Rows from block 4, named by matrix and row number. Rows with one number belong to one neuron. Each number is 500 + 25 x the weight over its row's rms, rounded and kept within 0 to 999. All counts start at 0. Numbers have three digits each. After the name is the row's rms in percent of the matrix's.
# fc1: MLP up (model.blocks.4.mlp.fc1.weight, 960x320), inputs 160-239
# fc2: MLP down (model.blocks.4.mlp.fc2.weight, 320x960, transposed), outputs 160-239
fc1.506 096:519512499492493475527458509487545505521470522501522493517528547504524481484506500505532509492495472488541507505465481498538507472487487532472517499545536503513477462473521470459501502525513531481457500516504495486485484579498467497509522522
fc2.506 085:455438505542502489482504468494482540505539488516506534516500493479519452516511541473506491486511510492495510552498455519486509483487513522476497469515507495474533476512480519495449471489509495531552497484498500524494500482474554479505512490
fc1.507 093:504493507549518538512454487477485516534508471458484533504522500491474437477493502510466512500519475494523542506500468536475503478500495573502533482481492486536534496479508485499560522489498441480489479457472496482487471577464523507484455490
fc2.507 107:465507479477525516486605489477553504489510510523504496485543527526519519524505483488532492533474504498470502461528515522473484517521478517493494559465509518494488498512502531501450535508531566536507476529499480524528488446564499513490489501
fc1.508 105:512504562447469523526477529458532482529532524468495505519511493504524506519496462467509526475447499587496518486479515440527543507492487472473532474469535486468492458525476488487503524511543508443484549498468521502481480541504510479506513506
fc2.508 107:520476524469481505491507519497516540468479530501460540493550434487492510492473504503492523511456495529446505567543490511525463459483519579463520510483495495558456529469567486520465508515495543515546498471513499529434492523502468517475497472
fc1.509 101:437513526481470519515548489505517476517459525479479474488521499526551491479518490488492517484525467553517511514529507497515509457505467545445515489495513510521508512517485525487461539487513520498513507462502491482546525491528501552463530515
fc2.509 092:464490516460470491487478491525483458492493472501493501448502491493431523486449457485500496499543505502527516560515482496511496483508498525461537445510486502456493485523507499465532486501497500503465524547452553504479505533476515494468489522
fc1.510 107:485521512522479533490521497472538550560526533468466535480510532519450510506503452503469520499483530530511522509474510490525539494512467512475517501487470473579459491495513523493475478494520519479497499526492436486447512444533531479492515510
fc2.510 123:441464487523484501515500466508498500508482471497495496507454436530507469520542457489473494502497512526524537502437488490533534509481489512483485466513496482520491481473455466482500523486508438474479503507500553536512520553482483494508503492
fc1.511 104:512486516504456473518517499506480565504523499512457534516498455500487546530479482505478502504466514557470519511520483520517528486494504515480509461511470524481438551526482474515509496569512510493474503476494531544505518500503539456496491478
fc2.511 122:467481502524493500452477488503497461504516494485496484500453536539532474478515493501508464512504480466515476541489489509544544496510462504529512505533512467522550441474532526474469509462498521507445494513538450464481500538479492492539514539
fc1.512 101:533469497479504538524507519451498507518509496495474483522551522459478520503502488581485515480507529501466447526497550493530495490526511489532495462490550524543481511493525510494491476500518498534495502530488515531489529502497473545451486498
fc2.512 090:500446474521492516534495503499496467479514485486491481481479498498496499529601527522508522484462524473521512473473505487485488515542485477538510491518458488535489485483476498536484503504498481495490497489496510494485493466506527518464514518
fc1.513 102:501456504475508464515496529503501546512510496524495491535538543493482491471470512517527502487544484474519474488511462492493531458509476489488534487520528492502513485453515512479521495522515474483496475531464486483538510510479514536489532508
fc2.513 096:458545516557488500503500499482466492495493466485504523514492498486483471500530528506472522502450422495464493530498471490477505513480502446526506542488544504492489516488521511518524507519513457473496481521485525473498493476475498514512508463
fc1.514 081:494528495474511526523531500516529495513495502492557520564505503504478526487511520485507499513526489486522546542462484473520488482526522522481503506509475513492449521469503459486460514525506542488503501488492484513496484501558502480542505524
fc2.514 083:528496523556487494451497507507462535512528505498441475462485514478497491517500490517494501490519493511530532476476466524504539437513484414523495503484467430546543507520494522482515487555512477493497500502493461520530507511452552529493510497
fc1.515 096:449560500536500499532478490503519500515519537453488526528533507506508466508487458511516511495541509531471491511535484524533466472472486538456510521432503496488497496497508543477518535522490499510527521491415502482502470491485504487511478519
fc2.515 095:533545498502504498475504493496537538490461505509515458529436527517515515532493506520477507484477495475495486447489491505505535487503481481563475541501569525535509490500455485510520485506489483486485468522553468455484508487490534521535464491
fc1.516 100:487503505532457528528478514512483501497496508517536528512529503466502570498471508571503496513501522516519459499499524461550480494538471530503506507524498520508499461487472517481477495453524437511508443531517515509488505500489491557478466495
fc2.516 098:510506484546525511484497542486539503499518523507461513465505490518512526544475474485480495495469503526506512493452520484523557503489480515497482485493507505533481490479484480520503500534512498478465506453547529462510499511486489495493501489
fc1.517 113:459475524459475508503526480509542498528495554499504525514555526484474488481488473509497517478501469535510546530482528532505524517499452508454531491502521467519532517499508517530491485522507501536451474460511503526448509519556521511476488503
fc2.517 114:534512501443505487514527467478500466504535516502486562540488519516490504495517584505504562482503494510457492544595526523537493509496471489515505506489485528470521540516496487481502509501494525481501516487495501509457513480524512500519498484
fc1.518 078:546494516507515510505511519509507457481537485477514527501514471474491499501493525486512478445473542529507494480528512510517511492490479497534518494528456500530518518537507450515509502490508534511508518470468533541467542512500479514492484506
fc2.518 072:445502489491477500505510489501486488500483512484509499497496478480485505519522529503528510512475467506500510555509492469510487535564507491550501476519494527474460502487496524469508565491481452465520493521566499468499498502520501504526501482
fc1.519 077:462480543488499493532459474523495478506514505475544504531518503479495520475518520487501508471481476530454470539530501497500486511544488535511541502527499548484464494491513519458491551463512515477477505445512502531504484480551524479490516524
fc2.519 081:560496480519522506472508519512464519484479529500489458521527529458505481510514486480476506465519474431508562491480503518517496457509514426509486494484453470505556494487553524529530462496499496495491519513517467464500501522444498482518491506
fc1.520 095:514510525512524470496520509475534521466536476542493486531548516472500507529448498483500527464529476510456511505493480502541539451523471475493510493477523462489488510468527494505505493489523511519540507487465431524528490518508523501484539508
fc2.520 092:511503492511498509529489480487495521489518506508534499498508499470526472486481496530503518491468498468511521507519525522468479533496543471542495516497497537489493506487471478504517507542496494494518521516467510505466504478518510497546490482
fc1.521 112:471473551458493490543535488483482506484485508503515521502547537520494509500524510454530561493530479504450487546475478504479463500519508487480535439498517460445506497461507519482447490492565500523503517452507501522498494480491462470502487497
fc2.521 104:522517547473499490475541529497500523470488463488502535520462492500533505519499492499480469498517478407481457478504509527484542506490492509487529471489501534513496526456514502531518481539499541548498520467501511494482502490466469461539505456
fc1.522 109:510527495512506484547509505500512486511512498531545483530516541466514520499454460526486526503460484483479520495505526524511524472505503522475502489500492543514470503517500494491506454494533511476472519483492511458476507498526487567521529498
fc2.522 115:500516478467526505530510505482466459503507450503497508527523491534507507478553502500501501489476511445467540523458528485495500510468480486465479485497462493481484523529515473466544485502498560547549468524455483513517498479507489463514505516
fc1.523 110:444460492498527532510521475449518567490485545453500512478538520490519486499493498483442473504472523529509529542442486505481519467525502483501549441522497438502511500497532507468487495522519515502525489494495508523467503476534477503487492518
fc2.523 101:447477483496511506461461472498535497495499495527522496459443531471534518497501478507487456515499519464520518510551509479495531486510526518495526503507512503536523509503562484516489521554488529521517493525512516524454504455556495513507508481
fc1.524 096:509460476497464490493493586537512493497531513451426445488536526528486473499519466523452531480494497496475488512525497521539500452526507513469495490487524509519515514504485492466492526485509488507520526528516508503480539519508517500502464489
fc2.524 105:497538538462485505516492448504525510504465497523530512522472520453479553516507518513522527510492452499535499515467480499476495566566470489509487466526492538504487503461484544532484544511501509474494477527524514536498488485499546480516520520
fc1.525 098:489526503468470488517477538477523443513467529465487530510522517508519559465471491486493558533527521468491511503456451486535465494464532514512505479511502486499461524490504523506513497503482502446510535487558472486503472507516465480499503509
fc2.525 098:497511465513496489489483473492473489495507527500495485511537493523501504523538528497493491486494486437457493501482515500493525482475481498508551500527533534529528518494530484516489471479503509530528496507412485567524495461491521505563484488
fc1.526 109:491517509535539494512465466509505519518472509521489446498516483492470502528515487464483499432541491491504490510462465475488513489492501542515522448498524503534475509478496490506481493497522546529489479500466450547507439481506482490538521517
fc2.526 105:511533476487513490507525483521479470490501528496532450513492519467525507524451537493514460482506540491503446495469554538455510541516530463541477526530511532502461478477471528506499513499504545559529505518534481520493499517495487467482495508
fc1.527 103:504472541495480494515570486504463551491491502496465508509531502525490458506455517491474501489491526522499501526493461474516507468510485531551554432433472529496518493467551512513449494517569482532547493466475458534493494506515498470464497543
fc2.527 108:482459484484502516497484486486509463509488527503523491489509504545477471507457474505525521509561534491539531501492530503511502541534498526484507470536478495439493494467480473437524437494480506495470500453455514475512483512503510466466488522
fc1.528 102:509517514467510474523427481483531501506418574492505493566513496471503470466469496479471510480433472525512484504508461502509470502511486510487507491496514482519472475467538502489481467483513509449496537568512485497519484522471539469480507506
fc2.528 121:546506489487483501507501492522515486487479504508550452500479499486501446502485447512541495502493461481474497547500463500475470484509495499523510532487489541489502508472519496484497567510506502511530492489485495475490499547512509485551506510
fc1.529 107:513514501512448478522537512522495517557535508524486520445505527500521532498503517524525506501464511488495513493511510564524512512499444465505495485519478496473499509483513524506508501457532462499462491525521488485482479465492515507511516496
fc2.529 090:502538500457511495534534484449508562474551505508518536550491481545498512507530492495493438513477490504499457511486474528501504493470518420516473499514495486486515505551514489501492511522494517471472496504530484492475496504522474484505507494
fc1.530 106:480517527504527530528485494478547516484538469519508507529493499519504506470534515487477512489521495476509469500504504486499510530500511478464510471524515507571438502500498468455488478497488479475437509517483513498510486485553492502506498509
fc2.530 116:507505475548493458494513518504516558512534506514441471492487503488528497526497484494496514509509549492480495440506525502519529493469528501476500507490495521531520507490435498542497506536497474479527489508508545501503499463505482491492505431
fc1.531 102:542536554521487478507497506481527536492478519517451519502530506514509493488554518508476548451517506518486529473501495494502526498465508491529489505517489488509508497541490514502492511507495465526478505486498446520498500516506525478530443485
fc2.531 098:487480536526498521509459465501495519515498520497453505469438465450486495531469520500478499510483512515514539430525494509467499484521513533548483492520500540503529529432440483498505515551495479500520467490492502516483519509497515499497485475
fc1.532 099:528519513494491464489550493470493537487542517516545585479500488472473501518489487538548512554512485541451514508535503504477503498490483498461497502422501470484535519508546492525497492468519497527481460485514468467507475526480506494476504505
fc2.532 095:511500475519491499527465522505492474505467466517503427494489486581523476518513487492474449510487527471475497470511538489501482502474526533476485480545504534516480518511480476534471485508499540474502482489497480545462477539540453498550495509
fc1.533 095:534509494466524501527517443457491499510504505520512491531530504491517509492432477496502491485495480527502511505486508473479477498521493528436473490494484508500504474489501514497482460536534527477470515521477463455510478487565464540504497525
fc2.533 097:482533492461517495542488461494483489488547493526544487494474528485508523468538483498487499523509517483530456462498533498472494522507517485531492483537512514444507506502478493493551498469516518460482500507520500489486502504487448513487484494
fc1.534 100:463436473503500462515532517475485447526536497455495515505513530537487456479527472514460499513509441518507470529493494543508489486515498513475523493457541483538523518502532505505527550499522513495523452498520496489452501532535500486476482509
fc2.534 090:541524551498503511495427517491489514500512475527522484495462479498525491497461464530476520497500462521513466521494485543490487549529450493527470516495523529505471486498439541485481560519502463539458494512499527495459497524524548506556476513
fc1.535 101:466459503491472471519495546502535523479481510457508458496523520548518490504489494422504523491484480489494532525492462542492492473494505520505535476462500511489513488502497485528534514464572499504451497504503488517513456518536563454504455487
fc2.535 102:511482506509487493526465521511500512517495485476536477509495525521476518508494531491483521466501493572579531487447505556503450515489471499485512534502506459506504484521515527491468535471502470474525472553454485497533483511451520461495501529
fc1.536 104:524507506565433473532466543550539530493500507485473532511515462481518513512486495535495505487508482524508471523519480489497551477511461501514546487530502499516491468540510510502525501503547506516492482546484480551453509472498489454516514512
fc2.536 109:485532486470502494460513499516486531475459496497551448520479540461497466539470457490511491525505525476522487475478471482484507470509504521505505516526538496495470535489490512472508479496511530492518488504492498544522477500492526491468488481
fc1.537 099:435469516509463470525485526519508514490501530495481525466511495505510472520494488474463567504493473500493523533498466479490483480489510477453517468494527460483483526514510499512505514468557471477512502509490501525499468531486533478459477485
fc2.537 103:489507472415504481513514489501513509527489488498525501518523518494502507498466523510518473488477505520536481492447542539501496557508469498479520510506544464467543465418517496477439524506518503498527490555593484504518483539474504492481488539
fc1.538 089:504499507480498531538478497441504525502437499467497512498511501525513520527510460521477526536540493488493537560480479511462489492538506538536528490503471531485482492506525509498520526508496495449453467490508483493501489522516471524491485486
fc2.538 084:520500477506502517476510506513526530500501499486513496514529478523531495552468525510482498499477475513475518496500493512508481497569548494527487461510470473499517521414526509552487493532520533511502497472562475505520516500517514515482491525
fc1.539 100:512475512483468554511442490509495468462530513490505528502542545494502554524456442496520506478483486502493523526517508536525486470473489479510529465509505489512468444490511530491477492493542486500479472503458495491486544527515535476501505542
fc2.539 098:522508495568483511434525481530502477470491513494493483512511550531522525497499539494511566504479494436464494505479513500530475502487470504539513505508515498503537507521493493472528494502463482513508522515503479517526486493479501460509489473
fc1.540 103:448461508453525498511555536522509470508535507489525487512497498484468494508475503500477508497524480487456515512496460504540480468517477487495548473469513473481505497488562496470491442502481519483520487497520490457489486507521473506471512520
fc2.540 104:555504511541517490485508510511496542516473488487449483503506469501518531535464484508453492478475527506483495473536508517481496507525500501488516488511497557506492525456490503538523517492472482455464491486504492545470488513503504500494489497
fc1.541 096:459547489500499494501497521510526475526471523472525506519507539494518497537501506482513520491529485516508493491470452508524523503523464517479508502499516521486494501511528496489480465504491481471472472504513470456537509488487489493501503510
fc2.541 099:474448486501524512520520476476487505502535483505480512486483455505461506476510529501483488503473500489492496557458501482455510506471509544478521476495528480484493483513511477481479494461498500518518507515561507513493500495530468479504489504
fc1.542 103:503526524503445556533470530516502483477507545473502551502502570503542505502522492497513520517478515495516492491511511521503466514519502530507478510479434503511454528544528544506432475526493514472502493541475444457510508496480523541470504534
fc2.542 096:518463490498492482471499512507521458493505496489517490476513502503512480487471494526490496496468461484526476514516470493530516529521497482519508499505538496482541493514536536552552512468519477482492512468517526561443500499506500473529473504
fc1.543 110:474490537459514510549521464522517482506504486505482494526497523500503525504544477533499504479452473526483531522490498488520499481498499535510551465509480530534484460536530502473514486501513469476482508533464498495462532525523516481464473551
fc2.543 109:480487490471504511533511508464504477511545542494452521487511516504514503515479561509522514487507528459493466534508495499510487511481505511536502494524533516521499473519458517454507515481504455500519498498508488515460505448460538473480510508
fc1.544 106:491529532498503445517484498467500509501535510503495508524511497507493488481524501491531526504478530509547510496480508473501437486528495482492499511500476480458491429488512559461502507468509526513474499541503436472501478517490468534515568575
fc2.544 113:507450515519486487509525522508461509487504512503467494450465487504491461481467521485502511511494480530535500508507454553500519445482464481464497501462498543498501529465487500507507516555511479499473498453522507495489530480519515474514502458
fc1.545 102:495539487525519496528468497509496513523475496499508494532546520486499437506445545477517469501534506470515466523525474497502455463502501511506527490503441491504498521502495487477478466511490481482498466551480501512509507515495481527525480521
fc2.545 104:502494495464495478510479522485490484520454490553505498517507456525474515482503439509498513509517476463478497516449496537481495471478520534496465511483477553503461520485547457496514490465490501508528505515483545508566489530485488510501484489
fc1.546 111:515522496498509540525488465512502482465471510493477546529530476535512483493490501439428528527476473505497503508496518513513493472481502543527496487536500458531516533475512538484534505507482505539502530503477485482470571509510464495474492482
fc2.546 106:522529463507494488485516532478517472500502496507490547500490495525526463465474515504487518506493448507478479514485519491484492499467527470588512528524500517499508503481494512456546549517513470481553513515515470562503497551484479475490486475
fc1.547 095:474472498523498500515579517471517512489586483484467512495535546539488522494484521488446545479487514515465554518473497544506492485489495493501509472504533455504515498499531485467525485511507485517491473495510494515486492478525484495449455518
fc2.547 099:488500538509477489479518506503497506500487503500481467510539475517510479465448535490467504484480527554524443507503479499506477466459506545486513506480508484511492486501515522480482440436483466525468507506453523501519502507518541553489508489
fc1.548 103:522519572515488523525456505471529531490505527528472477485503504487513508482539442536498515484471452540498499513502523505515519499487483525481488473496542535503519496515498496480461526527535464494446477485467498499452509508497540490467517506
fc2.548 097:453480517524491478508502483477474550487462486478487542521504475514531501509510583497491533481477511524513495511539474494487510470479537522477491504482496455510505476529491495475456463453512499497556497492504515492496499471512543515491510487
fc1.549 095:535514507491495494465453496533499480512497570476497479502511512455465521487504469493510473488483542493519503518566524514508494503422468463494488480501487483502482485468512471499577447492485512480470497462501484546475470540510539519542533540
fc2.549 098:505482513523520507541511484508533502492499492500473510545532477484473530517505547508519537482499544519514488513492484489469460522520501484485479457495493478532485464540499524497480495537491530502497512537503516510519501439539473485437492500
fc1.550 109:486526483466501511520518509514517495510455499490507487532512522478486529465462518530501490466490460523505490490496467520530521508494461473503501473537444519498480507496545498469452482517484542494492495477506492491418544450486490525534525521
fc2.550 107:497447519530487489471483520514437533482534483477490487493516513530465521527541470502525577504547473538511510520531505452480505461474539500522495436482469501510514533484477471483520510472513484471497506476485487502519498503492508521468496472
fc1.551 069:502472505493494498547497522494515482502487508446545492518526522466481509486535514498505511502511510526505478544511476504513463505565488565553530468498473529469501497470531533503455529457511524478504489475511498558486502486541467489490495501
fc2.551 065:575488489506494512472529489489493538486529505518454439473460473506475496519510472495491494496501512465500545461496495495497506475533545406506498496472509455522509496464510473509526492471505509502493491504551462500492481513511511544507507488
fc1.552 105:495494524498526488518516494494512508532494523573507517495511525528535475544507469497497498480547481529488507519531458485500478490511473505455505506490469489469536510491470493445501497503517449522519463501481509475521512523516517513455514521
fc2.552 101:473531525522484509518528484507473467478487495517528498555532479504490513473543485493444486517488479501491504563450494500510496491495484500484514526499460503525486488471545436454463493495502482478479511497460524513499513505525520538502502529
fc1.553 085:500492502481510501516514520507488495487528536474554489528546498442478505492530511492504508492455496518486482519536476505502448500545503532527495483524440503502475509495564548493465519438525505524513506499464499529520505486538494503476483499
fc2.553 080:538502443498494484465466530471495514502481462517481491483469466490487513506528470493478485509535507484469511511540522499497513491522535462508493476505508535440517505476514486549528498490489500494526517471493498518484505517491493573528495486
fc1.554 106:480508504424491516516517505505502452557474530482473480429532529493509480448479495503509518526483491489505469513553458496524455433474467484480520513490507497539452505445528506429488519465531523495476528518516495524494505510506499545491482501
fc2.554 110:525463557507487505513440496498500508497528515483476503498452461460487440517510514507486522506491479496501493525517511522502500530495450481506487529452511494529535497517463506513455533489514481512517522483455551542481498565510486502536506481
fc1.555 106:483502534477506531512531489528464452499466514495452548497526506491488501497538499490514521531474500506453497529491462505520459420511524513493498497539452481513538511457590517464495510514497535525523514513462481536495537536508460501496484538
fc2.555 112:493494514481512494537539493516503547490515507499454487487490476471493502451491537532507528501513534555511507501531438490500471531486463488442497507487509477514469532460493508519521529508497483495457517529476500500455492562464470500502480514
fc1.556 096:448500523486497515534534477488496492482444518500499531498532508504473526523492479530507533469537508513506491549533468512518457520506476553484499496481514524502517480515484506545493507524499476495461498500478510563459482453513536515454477501
fc2.556 100:473478505504500490454492488510491535492509486504470553540502529465466488500549520482509511487465455490481462545503448478512533487489507475561489477503518502470490535489487463433511499505503484498522479484475535479565480468498482516518512484
fc1.557 108:460508490517532477507500506521468455501458483468483503501510474523494445510579462486428554509494477506471515493495476529539449489487487497486494473499515482509499524499510479496482469503483506509479538530508464457473521516515503445487470517
fc2.557 102:521558485515512505447448534498514495486517497491494505498476517469520487529531499513473517499451474469467447485501497485503491500469498448544511543548508513492496494484493520508488537481508472518540520534503474472515493498479487474523501503
fc1.558 106:507520496531428503494506500542472520484480529506535508470488508505511502510481507528486506509486521518491505508547484489524505502496455475509515503465494490439525513483501464468589503475503460478533504518536530491503511487462517501479483482
fc2.558 110:465502485473501492512498524491467461498522513522513544500481490527517482504533447482478494512479470519466469524504490529469488518500512509496493484473523513502514522463516472485501578535515523511510480485540486533475495503485472460473491508
fc1.559 101:491511538459480484526559495552486504476508548540460516459514508540494497500473509463490540474537496519488489516478450479479487492525532480513516465508510508489488494502502511488540507513479519533520498522484491474540481475529517483480444497
fc2.559 101:485480473471503513493528486474512508497487504475489452476521545522472526517487463486524528492543511548516504506475509503521534500500493501479522448529432516446514498512536452535488473504514516487480507450482510552491490532498498467511517529
fc1.560 099:476538530534487498518493496525500440505479493491520572502502509531544519478492496525513462498506424491512562511459530519511544480455467500490518484527522530454479496531490511479508494477487511511519525502483492487517487447462516491520521533
fc2.560 101:545496481507498471487518469486455510511511521490506484453479528503505462557515492494464526529487544433526491481493469490477482511520484495492508505514498477532555511476517478529488482533530484487482479491515488518474498515506512525504514477
fc1.561 095:450533559509469522556479557485520452473497480519478529465504549505454529509541498496487543519495516483513482515507524500524511483508502517505541484532490485535524471487500492484470515519521469492473534490459459481490517539481491514480503512
fc2.561 091:489504489471506498512529532544537516481521528503490487481514454503475486510499503516519448517492476486500520483492471489553521506506491478522528477503480496485464476518487516490535490492503516522543497492518500525455497478521511490495511505
fc1.562 103:489497529486500494497496572507490500563491464525532507447494481546458532488528501474507488481486491524504501506473495557531487493537490472496521491499523480507500497455506472457530503492532506517497462482505488453477505503541481517467521488
fc2.562 102:479517444519474499460529499483471472505522492495520478540516527460454563534494516497539494522520504534486512519502498458476499519517490495460463444506453497497510528511515504518481512491501508484563513513481512481536500462516515535486511481
fc1.563 097:518465497470492513514487500502477508513505536510466510492505544516486513415502491511494504499501448494493487504554504508502499489449476472501543496522483458482517459515511519459501545464478495493513515510464477553484496523522552463509490538
fc2.563 093:499505539520503481467452521514508460515499464497492496515523462451532476498534564470459507479466435492503518542488532456525515490487475483509511499491476537478502501540486536496531499484511532502533515487512514493509503523502506490498504509
fc1.564 102:529525527525503509506506468500492513474479490527485517494517510484520526520519514502484481485523493517471527525524519534488522496484470534498521456515490501471465535531513474470512467503533489526497521502450477511499474537478534528516514485
fc2.564 093:459493502477484483486488478505508504510515497463570477528530453539466471494495521502482510508526511496520424497458493497522499533511516533510498529510505496492509502520480517520476510481501483529545486494511508474497500485527489517501506517
fc1.565 104:517514508511502499552536514495496477488544551512469490520538509489547480517558494526449574531508509477505458565522468522492433500527518473476498476500526500523468558496519478501491513485490481514474452515447477543493511497527504506436495483
fc2.565 096:513518477479496510520473467509525491478487480489527485498435458487513520495510569510515438516476497474467524514511512514504499512490489522531518554519523502548474511531488485479520570506526516526479466481470513463457492472509447471509479503
fc1.566 080:494501513497541481529487508497561471512511485529510509479515493528537494524515479475503499491510557506497487506490518539516500479463535505498496512467504505506482512507500463469499508493506507484517497507488501484505496488503486526511463504
fc2.566 075:510490473513503493485500512502501510494467507494490459527499516547490485538499501501502495504502506494493492482490496485491493492600531492535495516481548500530505500496483499546490514492498510464510493501545442539493499528448530532498490482
fc1.567 097:471480499499494529540482499514496520495463514452496517493511503540471508548492493506467532476503485539513485514475488489514513482521500504486517493505477489476498494522460505483548533490476508504498505465535536498494539504506488489501493511
fc2.567 101:490468502465495518546491485453501510493477497519493546499524473499457511485492480505476476492475491511509516520566502497474490516505555545472501488527491480545481489489547502510466503515481513495487478485505491507432500515508457526442500544
fc1.568 100:511480505567508501519494510483468530509495504516480466473514545451499511541508499509472535487542561497506498502485475513536553451525473457525502486514466460442536513474521475474519486496507470492529482539435470486509518452476562522502544505
fc2.568 103:479506476501526500492509478499498459494470502499502540576502494460497493425551521490505486481430465494473517470517489530453487515515514500552509515507495590489482492474512540551490498449499514534515483511567515505498483493528485471528516486
fc1.569 103:506508528526456479525461517441516523490470516520465517499494451484500497485536504506465485499533472514548508499510525556522464491511516510478502495460487508434529492473499497528534497526514529479458467519520472519481519536546522480544511518
fc2.569 122:470444505508487493497486498495546459513505483502437517465486443468530514503515479533472486522469526474474493526577490422513495473510507486517483496511438521482501508490533478548530481527498488506500508483520500548452524517537521493453505527
fc1.570 092:468544505442523492537523475491510464480481566453511517522494490512514500509476451525500497502525482530490497529474502525514492507520501551490505498484478526489482529506503439492492497543488554479464536505546524515474534522546495489493494516
fc2.570 100:473499549547500504526540509536502521513537495515522468495456561483512492549506562520480504505504516499518468482509462488506531473523474429460533532509496495493508507455550504518494490503510490464534498490461499500482486492482541486501521513
fc1.571 103:533487503497520519510491516522535482484533480440519480504538484509519524472497467479465508496509505559481525532520472533504526456507512513479533464502484535497465454495506493514504507512526559468516486455504514499451522503522457478529522504
fc2.571 104:492517495516512506546502494511539522503509517522461515467521514480475506530499507510523518519480487502508487491550520534497514500485482545494476516497549515490532497461458514502532513513500489515490512522517494523518491479483499502522498465
fc1.572 107:558496495512492509519479483435479542543470507496482533516512525465448500501509553486501502472507487516543473504486470520516485498493480464539536494509461479514505453510531487500473503534496463502469481548495454462439494497498469504538529521
fc2.572 113:461492507482511483510548537482481538494492545515560515534473491494494501494447476470495493488482481513510480517496498503474531542496497465495486481492539480477485513531508456460495495515496465487489496452550542528512476457519517488521513454
fc1.573 106:464481535498478527517512517488492494483501525518494512518516525511534496472544508481501501501483521518492477500491491458513540487503499513474524441527434487478515451491515463480479483475531460503491488517447485497493494497492492490492486508
fc2.573 092:455497485493509513532480499547523518524471534522522484469525525487472524495521483492517453501491476481521484456494480504493514505535512479506492476526458530499491521508500469521488523509492529531484490492450518440526526493449495476507531510
fc1.574 097:498461525561485498521467505474507527463490507505453514516539518501512509476526490493530484537504472500514477485495496479481536495498527497517539479543506479497506504513544491535476449550503501500493493503518487499491465527491510503493513502
fc2.574 092:528475485489491506507481484488490486497535477520550488528483519509456546526537489501475484489556531486508490495479526490500524533510502459509465479535457503499456473554455500489511502472485524499549500504489510444548518475475501513503512484
fc1.575 111:513495507533523468498519489516493505502453464499490510513535516535533476484438488493493507477506487518519473535484490522501437479501489503494485483464518524468495509438518520468494497482502512539495476472530502539466430564537536484431477498
fc2.575 114:494530479512494529446537523522554445504521501497513558547508504534527529488527491514549529519487540507510515472500467475502481522475447507459483543512498472501447528502503551494524519535508502495505497512498450449506506508481580447501500505
fc1.576 100:477505463507514457576519531499477471506508499516517490515517546508488461504481512475455554488463522507469515524488494498496471507506483506447504548523491492517490460484542513515484533473501458471454473528505512510453495460564494544490459495
fc2.576 094:484488460509513485510473541462496524498488529479513501525467483475534455500457492514478471486508507550482466534521483522507503554476523494514464496471488493509458501503501535536540528506497487477536541524481532506517511538486493494470475458
fc1.577 106:469473545479496506518499496460558542505532504514472520511514512482520480517501479520558512483512489511500474505503533541503518487527489491493514498486496477487519510527492489498486515497514490510511494496479505479484480491520498498488484491
fc2.577 108:497480492487500469506540507501485515491483536517478502476512535532531479465483502507475495503543526513494477480474486462499517482445519518471481551457509486525500540470536482474544511457511464478469482484470489511527506490501457483457495469
fc1.578 105:464486457475506497443502494495532508495449517471476495518504525540532524497508482541488496538503503520486523519500469513508483502539507573447514490484519515532512512512498536494503501496493464454548451568525507456467487463492472517497513496
fc2.578 101:499468546463513508502465490512531534521487501487499544467516479483475475502446484508498472517513467545491449525571507475496466508546514497528510516457526505461545496530528513487488486523510472538461548442458528498472477525502497490512512511
fc1.579 097:478445496500480475509553522472485488535510501499497515521529488481484481447502515563506546508474453497498462518504465457518477446488504514489508495487485433488510491525511513462446496473514524515484493479520509554516483480557486484508492519
fc2.579 109:479493472494508505448460466553509486471446472490524481494463502470491531574484467509518491496488487517463504502488517541524530521526478488482496502497503555496503516431544472515457463525490524518508493534514507482485500487524542500506511539
fc1.580 097:500556545499498453470539505494500445504496495513526536477507489499511517479533505502518535517463517512473472502530477486518464491505520476499495507488496490527508501476530507500550443466534489482517458489481422519471451517497531472507509500
fc2.580 095:498458462543499489484472518484479503511488494489482530557528429492509480485495508497511451506468517533502476509490552507492504510476561501467487509478483535492520496520505481533486522488504496510528499505490542491497507496513480509490504520
fc1.581 112:564475497485485462502456549475547505517464524449487521509511490480508476463479494492498500498473495497473504503503501488507475514464484525499536509473540501550489521502511516498476483519511514447446512514486522484425468508515485497505478488
fc2.581 108:473558488525495491498546504508529481515532482519492477440524463470508539530489522495518532501484499524473482494520483499507465480509471547462507505546470479534507518466516514493449488500485483513505517538498494497554525479500458486469487508
fc1.582 105:508510521455495538542540488491553470469500506531471507542521491466496525492505443550521537521506514509496489512555515520506531483508486465498482506524505463486472530494499529503498507525483465497512496506491502508469533542482492573521508515
fc2.582 099:527450521517518531509495495509502503502434479479484490569511480465498504477513507504513508504498504492529535503464520505497506479501510520498511520505510504516507469488544468490517530521494466587540489490483497479472503486450494602499503530
fc1.583 093:483518509460525474554492487461491463472544505499508503506521516540498521491544496491464513487490504502488531557526493496466501519523497485535508470554475468533509498525523482472451488478501488432520505524544515464489504457527487481462512513
fc2.583 093:476470534523508498492501467527499492499510502503536530527550520453504489460506537485511495499473447479517500540523482502487480493498490543469535495546495502463524488487478544474543522515522523584492483439474508519492501528534515473517485529
fc1.584 087:455498495460556459507511500481494445537513553508538525531513478517509459517490485539511509498488516535469524505520508480538493525520500532492494508494512479453487540510471435505488485491494518460475514485530481546490499494543498481499516511
fc2.584 082:527509528561532514535518494506494495517505477496504480528486526471475500517507543500496502486484509416543459493482446514501527489514482459444507495501510522567497497478517523481515472499505495480497492512497506494517476438470551521488552501
fc1.585 089:500491486492494536513506516489554504535553522506522575509532483509495506517514479520504508522471438543464531543502481496490489512492501534462509467463510478510472500511527518512434527555520489506497499505469488467491517502546470461472451510
fc2.585 090:509516494456477542491467484493545475495434525509474529509498479531493521460475505514511535515491487521546489476491519486504509520465495488523518519503528502504510476467497499506490511468509494499487533538496512527506504521489491493630507497
fc1.586 111:524542508529514492547456486438495515506492499459482507495529557439463491506516504478473482467567507534473529529505505506501474505510461484512528473488452505541512484524509500472477552492504468466495488521507512471517495492494457520490461483
fc2.586 103:446561535477484507517515528485524477498527546516503482464486514479527550497483510489443479488481497528506527459513463529515482488507482529485486487506503513515455520503533516509496483512527477521505498515565482517487496534495511531519496500